From a checkpoint of a small image classifier.
Model: 5.37M parameters, norm rmsnorm, patch size [2, 2], layers 6.
Training: soap at rate 0.0032, 10900 steps, batches of 256, held-out accuracy 89%.
Data: trained on retinal OCT scans (Kermany 2017), 49215 training examples, 56.7 epochs.
Rows from block 3 of a small image classifier, named by matrix and row number. Rows with one number within an expert belong to one neuron, the router's apart. Each number is 500 + 40 x the weight over its row's rms, rounded and kept within 0 to 999. All counts start at 0. Numbers have three digits each.
After each expert's rows are labels from the 100 images, of 14848, where the router gives the expert most weight on average: "place" is the part of the image that holds the peak. Only what is clearly more common there than usual is listed. The data: retinal OCT scans (Kermany 2017).
# router: router (model.blocks.3.mlp.router.weight, 32x192, trained with AdamW), inputs 0-47
# up: expert up (model.blocks.3.mlp.up, 32x96x192), inputs 0-47
# down: expert down (model.blocks.3.mlp.down, 32x192x96, transposed), outputs 0-47

# expert 11
router.11:533519478504462547518521523621485499537415526531480562568577453491532425527517512500583494447475514515533433487490467530489460560527494525521429
up.0:502477536486498523509561494557531510562456492531473498435447484467454558556496507544578516454400492526594408558482474488516492536501499478514518
down.0:477446474450494603500499526510470548510496527533543518490473512486404599501496527517521475434442500559518477464506528458483485585570534526478541
up.1:499490496447522556506499504563469553466516453521478471487545549535408490531450504549445475509501486481514540473525441510449517524508515499473504
down.1:537462509539481535543524516524529501524529488516467482507558528450436512503521471505487456503452495395464508542511491475476484527515490524542458
up.2:415517491516583535453546542536531552476417471488529520457568493495570520493495487440405490536471491495445441388528504577556485532593543497534554
down.2:481436481493486505529469452437492467538440478460530499521478469477447479501532548572534509451518497551510438492448450518576442488462500514459495
up.3:538498549479530480569547479475470518518499426429497561455527561508553480548513421505488451477448441472485437485509496511510487561538536542518513
down.3:521512481559497496456495464520573473514486524478488509470499493540491481531471532501517447478510512436527480455442558497475488549580535517518485
up.4:479516557487489476470527463525493558502468578460565414487477440427491460505547481481564508557495455483391535503473537515450546452480522484514510
down.4:525490510524453537465511502514480494443546465549494533544517584515514462496447560532431504530463425511568443500542543438474499450491508444516533
up.5:493467530490550542447487532474497550512537524529478545456490484475508543505452469515509487472494475507465493543519542462372459600519544529487448
down.5:549476518528497466498446512503555408518437466564437501528475534474508541494501459549458484471499454462470510520569461471526442582486607476483504
place: bottom centre

# expert 2
router.2:549521564451528532489528525468398466523503559471526540506478551497503473534450512494488499447472524482588497575421490520526481443522542537423455
up.9:563583517521455406469548531473470500447496542520515463562515505497529503493431457507480495437482461519547526459443504459483502498512468483530442
down.9:494454473517557527561441502444495507496557514546491518489463566485529570525502506495487431503557445465569458423485521487547499512508509444534510
up.10:443555500560536439511497543512485503507472455434544565497450538594496523499505476482546519540463461511501515493507465531485525472502520501446468
down.10:467557471503454543472503485519393461392531453452432496535469460514436522515526505623527553485440532526442484483505493485537509488510476523477550
up.11:530461553467528496568539489474424461511484506549447422492512445533556542546514500550469570488541512476443472496523564463529489490460580500478438
down.11:478536578512448488499483478526502536480487578446538570591557434612497520529481456463479494570464524495479547506469523541519427482511523538546406
up.12:474492533508551492425489509443455503487445528505502461505478478505460466539444473436532484391506539497587551564447445453580484523499481477584456
down.12:501488503512550490552478527507496537442504440463529513419485428548496511502496443516461478476557579529552517538456501523554388487518448486463578
up.13:433526486515489567511506511495574499511477469461466496468507475558454497517498453536552508504488481475494544438557459581469481458516494504474458
down.13:458494524527512503541552502509455511529468473452504515544533531579445502538418549513598617512528526561414553417524545517445505504460480488531512
up.14:523536452461486512473448500449437465471544539502523491588521541459514435460562468451483578464433489511496468443492534544447516502546537498559517
down.14:524473541466519508438456485428477457426517475558468575495518460482504561478518466451525502496519499555620492505388504505463426439471517466536462
place: centre

# expert 3
router.3:517518502501470558446558531604530515499485512498466523543513518468507511490427489468490452522520437470405493546512506428502482570519471528511563
up.3:540475468498493552492541444592459566564492494496514478479500543546511542517561501548532527459577525453488506552550463531452552430516447565558533
down.3:531493500541467553432514422539482466511423460566531411517498490502526504494504489547466517497444522513528566466504428486552438556485455512479535
up.4:447470529518484553510456538475500491451562463516579479517505499478540481496514509472558514423566479460481541494486557500489538565571546499551485
down.4:496519471419462551492452494495499467510483579522464460505495531476496548507502510425426550445537454521544517464479500517484493548549454497463512
up.5:481484463540523541502571520529479566510495463584531452504538502493440481482528451485506502476499545443529515521511478548508489491540519454383498
down.5:523494479511543495471573481523489489476468454526506504525470483534494521579408492512489472499497527486499473569509512508492423493551431554485557
up.6:510537452546517495481569449471430493516565543503423497531509482486578473451453542527457484478462449437453547545477489566489525403491463452534536
down.6:464501575421501457479470477444492478592419445579420468506486525525502452554482533516504556500557514526512565488477444537437462436503516486474445
up.7:511510481468507486492504419530475498519566500442583507436502458543504398506468523518578464525513485485507430456448481459527567537487534432497528
down.7:519432528469460410547474435496448441524493510494529462452494477531496509470498535517522452509532533488486481494512540473483468470582474547501627
up.8:541529545464561556517513512530477502562538486483534506444496527500515466437419575505516487443471584498454470538466459565527505524458505544469549
down.8:496525456462512535507490417541498547475525558488457492520469489466530573513456451460548465531457492497497598542561520511432503514551499528505429
place: top left; top centre

# expert 16
router.16:506510494486467576522540464497493486547450547483528466572552406506495482527482531508519489570477503449453521481430522449502505479442526533556411
up.12:483462471460456514492554597600458499547491501529480543482531408458567437528514538517490614524497435577479487498524501521486450492467490428466460
down.12:510482572476494490496571536440500533555479497403441430476535585492501515516506569466463512449466562491552451565556504467556527541444545486503441
up.13:494558488455535517585412540521546473566444497553444498424519423472481544484435520551472521566537502509607545536462517530500487459484481459527487
down.13:541503514602456436428485513544459446483547455454493520547440476527412484473482519517502523496478492468537533477568512454468514449485425479525504
up.14:503530440461492523471428449477500484544485446435466535481499535528550580495556519534593534440485502534453464475532524413493483584613510541474548
down.14:426498432484492533471375472468505479532546462538540529443490512448517502465448506485569464581483490554499519520445508495566536503513450472523498
up.15:554524482510453473437457516495507470492465539478488571469570432470501498544501548518446521515403470472487496426538536458509461446462538461517501
down.15:505463468519451481523480552483442521516481522513562521533570529495549504501551499529521498445479479517530550522488535420572474530505422393469538
up.16:488568495542462476458494459518471500498524521439496530531469476505471535506489424492489526530494458476549498506486567490427481505576433453585503
down.16:479584467484560482518535519533490485479519534415545492591464545453512494421500593523463492545502552448541482543492577509501414463538542533545479
up.17:573482478495516503538519540420444535503494576521511598477560514523531451444501557447450474399488548498514476504460494467505479478503505566463481
down.17:490486575465468496490427489570466492511483458541525468545571455514451484518493559430501460538546507596473568585522490550477502493456467487433550
place: middle right

# expert 8
router.8:500459575543461502469467531523524430509484567509523550506541467480454506505526520483540477465489543512460475446453455522532479441450508501541533
up.0:512541545543503523511479520525441520490550467477542519476529515521514483500510525494379526541419545543510536498506502491476540503412443529531479
down.0:546463529499515455502548537594499585589505478497559497523537439449521566529531496600619532462488527525491523517458463535561524490589528505498525
up.1:508505546509498512439502514539508453539509505517459513539482490462480578544515489572468468463436535499476514505518488483533492420470524513554470
down.1:513443451503504482494527447445519552510427512527561523472483481518495468545574512511519480493470504473536487561509475518517471430479453455512500
up.2:554515442513517502469525417536514560525468570545440520535514522486487450498491491584471425532472509455418513494472550516472521502510432509500558
down.2:478472514586497430466564523428505478521540488428499455494505505431518522446486479488458533479461474536496512524554464546487514477527486504592411
up.3:515545543445495582510512528459557458506407574449471497480527485533521591512506484489593502561568473482482482453473466568533467500485464484486555
down.3:490494505543559512512554557503444526508453501490456511545530469538518533503489516478546586542517511520517481519528521532532495452508442445469517
up.4:486515531515522481433444517470485446543459501482437540506571464508542534568412521504499480501466564500492507508518537494517505501466500506446537
down.4:534492467576458487475512535496542492501486545507490471592520465457504501498503442520486501552455476528492543513425501480546471516473539502505531
up.5:534484478468470563432492535573538471531505504477524467503457474552490482569546518477595535466467563454532510484536480477436494474532483483528548
down.5:467483475526492588481454536528534516543507513459488508487434586480493464444529543499483521495501498518366565435539518459496537553472504605550551
place: top centre

# expert 27
router.27:540501428487483550563497540563557484526482432513509564537525464472487548484532491463528526498559564516520472451502498474519538549434560520525526
up.0:549552496548546531568445493518469552433483466526545468494485497521470477479476493513568501463545505430547551462472527503459512489432518504567538
down.0:430486577578468484474517503526447507564543483570535454438513556441461501493538557453615452538524497463525489491530486546512473464520511443454450
up.1:480501460480528463510537539466452469505497453406505461431480567465505463428444455429529525535431505532434452499521519498524514491480442491498517
down.1:493502464492558495441537482482561450525500426479498442483527509468399442507513519544465463544493590499510469455509504472540423517449488523455494
up.2:514529520493428539522503535439502493463474490452494480475490567498507468494456476479493540447504482451535559557452494523578456480448487511440579
down.2:456570455510536425498498542485538509517479453550491512527530428552506419485494390501436547481460453518495461493450476440553486584555503482609526
up.3:547506533487510480459468557498437509475600439428467510607498502514408451554464482445469433522514589509448448553487543479566542499551458470505514
down.3:566516408508435455423529420502509475546481461556521467474470472517497431528497545437502572461523571605549489447501471505519474454473498496564497
up.4:524474538570496477498440502532543462478543486432446528393465535442428520507473488423500405409523462517493515463543502501510464480539554462447545
down.4:482526487545469455462529508477562466474591504510460560520474452497512408464488483519562471458557562554507467469497561521543539465505494455490595
up.5:606507492512416479502608551490532496535521547548438453505552551461515507495507435510508513563521441505445477525449501467552558498539465563543484
down.5:499472534564527451480534555504463512553403438483399518477457527581538465563432461556525466484552482558505534542529506540555536501508470523498528
place: middle right

# expert 22
router.22:539488391559465499539449523521525455500527531598590507535577481528455521529500541480492579484530464538457458494410491495459510545481522471537460
up.3:477508501569458445498457489491475440549530484490478518503534517499471474492496564544487532508506546463556521485545507550534482448508587508556477
down.3:520486481442523491526471439452511489539490527474448517518487459402409534464554514458505470549437550586557490540439413564471446534467534522480419
up.4:463466476424482572498579574534449452466438486412555583535450479512509495414438556488466489423508523413513564482545519467465516496517517521487515
down.4:559528564490533541510468463510495499554536487537529447514540498448534533533476505477541552518465472460527474423448553581488502570551384486546499
up.5:517459517494546564497526558445445533485457507548499548498466414489523574456547449523481536487563483535421496441482539493488493631499481518577482
down.5:510460473494399495543543480525488482531565572461459415476576465495390481530469545579505485480494549487483524511481520559503543495430509454499554
up.6:529487421561558454435520461544519492532464548506505513531477450447497477526435542519572453467517499521444483543552553534453437473448482526478549
down.6:453526485475470554471507519468469491516498487453547532500526529499545528554458451524524480497463588499550546488572391490505474513450458478515519
up.7:523498450553490422455431494495506499546515508490445477516485513561566515458431527522490478504483471518466536476483486502524462479472537502516471
down.7:561451458477465440533464514445583568473515517428450452487476480499505516525525506492552517402454515445492523482521454557490417569577462529498476
up.8:519504422502468441491485520493510503498558398482490468519513528521512487513515500488525429456517546513521459520435498557527532514526462468426504
down.8:518454511518472505497444474517464514516414488499502477449541526506483449558532532419554499543522591451517574457449600517451519484378453510507501
place: bottom left; bottom centre

# expert 14
router.14:535459471487472454474474476510550510533458535501565493535503553528433459520445458474493464466449523455476543522476555522458502487466517527519497
up.0:567488522483500490541478444453525473473506540530494476445533465397520538531460458480601514501492442514454449547435465552505521520549497486514522
down.0:519472484561525572638524488469556540516545496512531471539456484433486533481434515494444515559483585487535460566555464497504571484486511468474538
up.1:466511468488528544424524534411436470546523461531503475512500518473506462526550558531525504442519450476552516549467540457519575526546563483540446
down.1:490532525496483519458535520487442470579497520488488420486496498510479538540498470509478518579482529527536552497468549443472494510512512551586500
up.2:526490464465469435412532578566412482448472448480461463477470516489488506495559500525515515467547506570534456464502517537483489489542533486499440
down.2:465516529484541451491475494434500494524582469496528489557522447564507477469457443538494479526543470476558553506521516559541558497501509448483563
up.3:521434481492514522472539497456485534466463564450468502493458490495554449455490534457496525460431555481433560526500521389483509528470412524508492
down.3:524511543508456493476475592473487490448499505415541505465509492516509499533546482533475466488607510571469450490429558476494513553507431517477455
up.4:466479442507477500499520509508480489488474501469446531487434487511468512475540542509560550572562487532441497519513516428491462433507449523500492
down.4:460482439448578478506469419571511484491511542517504475492404491449512568475524460504551432519536506431521468484433510475529542541578577463502476
up.5:550507516447534532527527474503590500610436549517498440519551539537529552491480510522495453487501449431476532466469514447593487473459523565490445
down.5:540549531522572512438554497449493529520495426501521474472547454510450497574418518477488508462496530440544483491536488514548481522505525431517475
place: centre; top centre