config.toml
image_size = 24
parallel_block = false
inner_norm = false
expert_mlp_ratio = 0.5
shared_expert = false
layers = 6
pooling = "class_token"
loss = "cross_entropy"
beta1 = 0.95
shampoo_beta = 0.99
eps = 1e-08
one_sided = false
adamw_lr_other_params = 0.00075
lr_schedule = "cosine_restarts"
Rows from block 2 of a small image classifier, named by matrix and row number. Rows with one number belong to one neuron. Each number is 128 + 32 x the weight over its row's rms, rounded and kept within 0 to 255. All counts start at 0. Numbers have three digits each.
Before each neuron's rows are labels from the 100 images, of 14848, where the neuron reaches its highest value: "colour at peak" is the nearest of a few named colours to the mean colour under the peak. Only what is clearly more common there than usual is listed. The data: retinal OCT scans (Kermany 2017).
# fc1: MLP up (model.blocks.2.mlp.fc1.weight, 768x192), inputs 96-143
# fc2: MLP down (model.blocks.2.mlp.fc2.weight, 192x768, transposed), outputs 96-143

colour at peak: grey
fc1.695:149039128129127113127149140084167139174101119124097089111078154177164176137161089136157025132068149110136108082134151094148183151156170092106129
fc2.695:072122134100114138119110100149183165145081090140149088178090163136092179116084055147105084161140163155121119188085099113106104115124126160118156

colour at peak: grey
fc1.598:122112143117158129090123051112100140160110101095182082083130214109134084124139118145113100121107135145174118083114099127124118153096161109136177
fc2.598:120173120165055072088100126124157103165122150145137163127145119128127140112085155042079149161096131119187166143147191119164141064143169077156111

colour at peak: grey
fc1.658:157091132133133159104135151126137088136118161131187119125106177128070115125108154112151117148092130169127096156107114136124115144083144104136139
fc2.658:139087155166129127079155154173151204109116101108087145106075141116153111040113109189140113135125106156156094114127053148149041118148123202133082

colour at peak: grey; white
fc1.364:156146159133109113121158121113120091126077158189143142154107154166132074121147096126115139136150097125166163122151163136096139131132081230131071
fc2.364:141117083121149077113132161151147082107151109116185143126122104173105133116100117116154173112136186167159114094195126079165157125111138116105112

colour at peak: white
fc1.579:161138095094094161131083157179152135095105124128101092103129118082151071145165078043097132151173139077165158184068140151111125112118118124123060
fc2.579:132074103171112151176116111120122093079079172080100102101065155209105135101107178110129087178044138096191110105147161192141105150139148123067178

colour at peak: white
fc1.363:103173126101080113137159132163136167150134116122130093137143128173094132104104063137114116107118143172096125173128120148199172135128088140120161
fc2.363:154119126117133128104167116048122107132151118116157131156105090107119154199038105170139150136165123082130179141180100144185081103118121150167159

colour at peak: white
fc1.159:084079076125163124109116143143117100160119125127103159173180121185119115111113076126144089201151160092190081173078104122084167158110144138144149
fc2.159:135090140109151149105178125150122179111143110161102146090158135189148111155083191119157151124104136156114106018147145152108156070099129130135078

colour at peak: grey
fc1.334:169128130138141121124163121119164186118100124140159121163114152149106154115170116117149099151184163141094134134177175135158126105100112138065110
fc2.334:116096094078146095131151139116132047119088099159047116088099120149134138069149121124140074100175144109161139180143127126118154098145101165152120

colour at peak: grey
fc1.716:184149121143112093126138122177142172160150152161086087137132158082175138129117184162130077108138161147096077095088114174116121133123052138110088
fc2.716:115109084138155109123164150147080133144082126111154126141097129104148138112141072074134120106052099127120077078143125107099122147126149145144146

colour at peak: grey
fc1.187:107153103164144131123099109151184193130120032179167094112130101128152096122152061158121137090102099073145120121070140147141160168174143111140125
fc2.187:141165148167131107105088051137140105117212166164053124112110171092104098123146161112145100157087156071117167169182136128200114116105085108120156

colour at peak: grey
fc1.252:126078117101145054139185134098182138069120131173089153113121147095107093145157104158159154105107137139167092130108154144136115131141137136121112
fc2.252:158150142110136093149066150082100058129131152140109067144102127182141087121106077138101068063146153081154069131175130135085140120124151063103083

colour at peak: grey
fc1.40:119075142175037126163160153142167172055155100118192103156180184110166107161111092166068140156157120172150069097084112102084155131222120147102153
fc2.40:162149165106156124161130125118137022102171109110040176056088105175065140147147094110118162134121132191108124161159121120165091126137109122108131

colour at peak: grey
fc1.39:174113147161155152129095136169146118137119134112129122122188143088156139152134176080115141146064113131105100075140137155122091107170157101172146
fc2.39:182130125140139142133133112102117145109123170087202120134074117159107151199088145126145135158154083098131171066130134097123141114150195037102062

colour at peak: grey; white
fc1.438:145130100134093178120151129114134132159111172141150158119135123190130186090163164104167153101185170153111135142081124110172159113095111162110133
fc2.438:118110120119129113136104152108101120173093087175093105171107160152125111084164142089184155078066106130123143146176120091100158216130194088106096

colour at peak: white
fc1.530:123116108108132071116105079123192132119116139109104172049145173114143204172095115166110115162096138146140164092068120130155177201158147103092117
fc2.530:166124157106135112066096185102118089123147144138143079124077123126075097145063082094184133087098164201040195121105147096151149107166163155102167

colour at peak: grey
fc1.707:053096145156122117142083131097153117086121108087091150130093137116137153115107141092141129150123086132113120117096151217103133109148171174103147
fc2.707:147125146178145127129132114122077149154143121104113125173129130108162122171181107131060123153163095090110123097056151168113089209140170123133154

colour at peak: grey
fc1.651:089103213173160129105123178116124117125093156147118091177138151100053115082181143117175132100102179142114110163149069093133177177099128170164095
fc2.651:155092159154145129102134122081092164120126098157149127140169137108203149121180124084204129094142101118143111085153145091094083164150160118170135

colour at peak: grey
fc1.466:169040106116151105098144117169080149220177113155160130168103173152133115129127128149114117117089146088109156115168151162104077103117112154124148
fc2.466:208124175126126179125108143179150149159111122094152163107136167159118158101135106077124107145151133079146104181109130117115167126104164122184134

colour at peak: white
fc1.535:088103143149108110110088114199167126119107179158108138164151133094097117138144101111105184100082136097123166146145185136150157121091097145178094
fc2.535:123110126176116106138164131120153145118149114082119138132132039124133098104146114137125119089146094141114155158109101204136118146106150178126171

colour at peak: white
fc1.723:094171152114128110131063137123136154166118086138152164149124105149172127081169126156145056146110098118137175137128126135134054129180160191128147
fc2.723:103124118100108069089109164105080093099084165140169121145150123092137123088073085111158094109105046165165112168119134122112151096103099162176182

colour at peak: grey
fc1.86:092094076153128077159161127147155176089103128107097102124117169127089149131114145118119100190161117148164136086112093105125180085177137168171149
fc2.86:119142167171111137172157131144061181133135090111158173112136141117171129156105131107121110154183120096152109114115140085125114137119176081146110

colour at peak: grey
fc1.362:214129172127177106170119107140148073092107136091063155202135135107080181130104158124126091115085103091117142158145149197118107113066101149132122
fc2.362:106078103081131097116154173097128172171074155146151140148126127194162165165135138160177174103132079190060159107076198149132114128155096156118131

colour at peak: white
fc1.711:198166118102149089079096165085097166115133147129109160082102111089097173101100077155141133130138093135147152217104135119082123181136154146090108
fc2.711:159056126157164130120124192112134123096127172075158127090115133097079179096139137167123131160170123105090101126174102107150118127169148102148158

colour at peak: white
fc1.483:071150162091107140095159134101149107148077072128214140151084184152168142087103075164142153118103108125054080096086167133147082189124110098105132
fc2.483:121115143090078110155141095084185093094160148155149074073148146110097160153132041169128093154103158125107120115148096140110116170099169149130075

colour at peak: white
fc1.75:119138108179129070156114084085139106044123161153093145095109174099188147114124029085190131125094194097100085124104123098159092125078104101105106
fc2.75:099137086156131049189185154130148129046105163095175088142117113137087111143092122170130147103147142131022113159163114133137089040128092128092159

colour at peak: white
fc1.373:160152085135095112138129176123156094138155176129131147138141152135106124112080026125104168118121105117160091106101146148176122155100127153140094
fc2.373:072101124097161098112098113127076111124059167108151138128120215077149105116128173116121121164092145134131166153189118131122148157143138158082117

colour at peak: grey
fc1.21:092115109071177123065161168164069125087081146103132068130131186104151128192110116054170121115112158144124115126104149144097100141046159126116165
fc2.21:132159139104104119178140144162138116169135118140141169130105135142125127119147095084138135123134092181108148127152140116160135127149129062174097

colour at peak: grey
fc1.667:138121165077165076165135149178132065140161147183089147144165129168170144125116181099113074135127155139132119132123165120129189074176165214139127
fc2.667:114137117136128133197116158163079168094135166097168154107120157105061178127191097075140166128108057142123182154087129114200128137191050140106084

colour at peak: grey
fc1.348:096083098138165189162142139129142135148149152117137050135096092154182133161195039161147147106110139174132106103160119087172201144094134120134110
fc2.348:143156125098098122124217111195116141143175092117093139161120156147188175165086127094094198158167145096138169168163154116150081140121146122094127

colour at peak: white
fc1.385:117089099148106156123118120099145136080106117155106156138133166132194161158161077106117161138125137065133094063057139111181103157181144142104136
fc2.385:138163029104195104024114123116102111150121167139123147115102052116148130113184108148104144085155116124053162161114108125110129096084143118122176

colour at peak: grey
fc1.303:168129118141121151100123138099133143141114113098189167163143121111097163113089130134147087150087089086113179163177167117124121194223141180108188
fc2.303:117172114184143067148193112137163094128140129146150186143131155158138150057076173092108146158087151136215153148143103099108154164177090166143135

colour at peak: grey
fc1.632:062132097145088123141107135144154131107203165150119144159169067124133143209179147112123168143176094140096069200133109135169085080155100104143115
fc2.632:168080113145187113156192206078148199143126139117145135120146097079133138119136086113104130130134118120183085116083112167119166124144120121144182

colour at peak: grey
fc1.699:106062100145154193066128099168090071148102166109100151122059086142115171167144136094106104147153076106030099085094160087181103147127136181165071
fc2.699:134154144083116119105069094114114173105156109114136135145157125042177131158108120108198097107112147053117123188102109159121113129111101098163122

colour at peak: white
fc1.262:091089106138116141191151122099148117094120139139131166125109143145159163075111096133145157123132159154087096172140160118090075128105045114132160
fc2.262:162105095084094117146093112080123171148157145139096080173136126197146097047136158139121066150184131136132162103107131102188122174162181104125123

colour at peak: grey
fc1.174:127166148072133164099103154139126113114159103134098143112094089119139121100130162177137120097105112091100037116092142104198110191151167115095119
fc2.174:159127097100099095075138104121084119148079153128126165072138090073126147176058114105181122110120125101073103122109089137078134109122138108107162

colour at peak: grey
fc1.491:118166089144103161067117094160075107061151096064148141118115116140142111068180075170144101116142152141117116099141110082119128133129151136080136
fc2.491:094139105125110148108116116153180128165174092149182091127121136105069114144145061112084195170101171086119079105172132127166136127071072139153086

colour at peak: grey
fc1.727:156091155130170132133130151102162132121179111162142075112067111129134119186116120081081169143146141081097144111083092187108128109115110057128069
fc2.727:131136067154143163127095171109134136069135127172123106168150100147181148064139170099103139059130131145126127125153207194072142131172146078128189

colour at peak: grey
fc1.573:108122140119098123138169087221147198151151177136131148163103119113124147107193100050126114170116135129132181140153124138117081170127119142128123
fc2.573:167119109135096171083133144107061110159195117127112101069162181105105109132130161056142120101167139114147160153101105087096132089081136092175110

colour at peak: grey
fc1.741:090124134102122074096106146150113157119101128126123096126127116131112146093195120132161119170154133108136146096165114117164116084107142128130116
fc2.741:129143158113165122092148122121114111128172090152095083138141117096135143178124052164126144224138112127082081120110133138168108140114158098175125

colour at peak: white
fc1.490:155116120094139055130102150125142132129110130151132121124108157110107046147148076147136089147136160118137113101088146116182147128180119151154127
fc2.490:129164151107156156129138124115125126136111122129150142154151129004139205137131125121177124127100115203150141083141126104117100168144112119156136

colour at peak: grey
fc1.190:102087141092132163166124152079111130098122152087119153206173171132096182136151119137143131101099165158066132126101135150161144112138105151093161
fc2.190:139130152131130078100174163135128106178175139132099117147092114137154118181156125171057162126168149097151063175139095114083129081085120157132172

colour at peak: white
fc1.355:163107164105114128118088131137225088114085139162154107103112127155131114058127140122146121168072105121160171095092118151146170159147156149089146
fc2.355:107155079124157101085168162140127153091173158120133094091092184151187112110128137082109179099174178110050077087109122165113163022103089128161123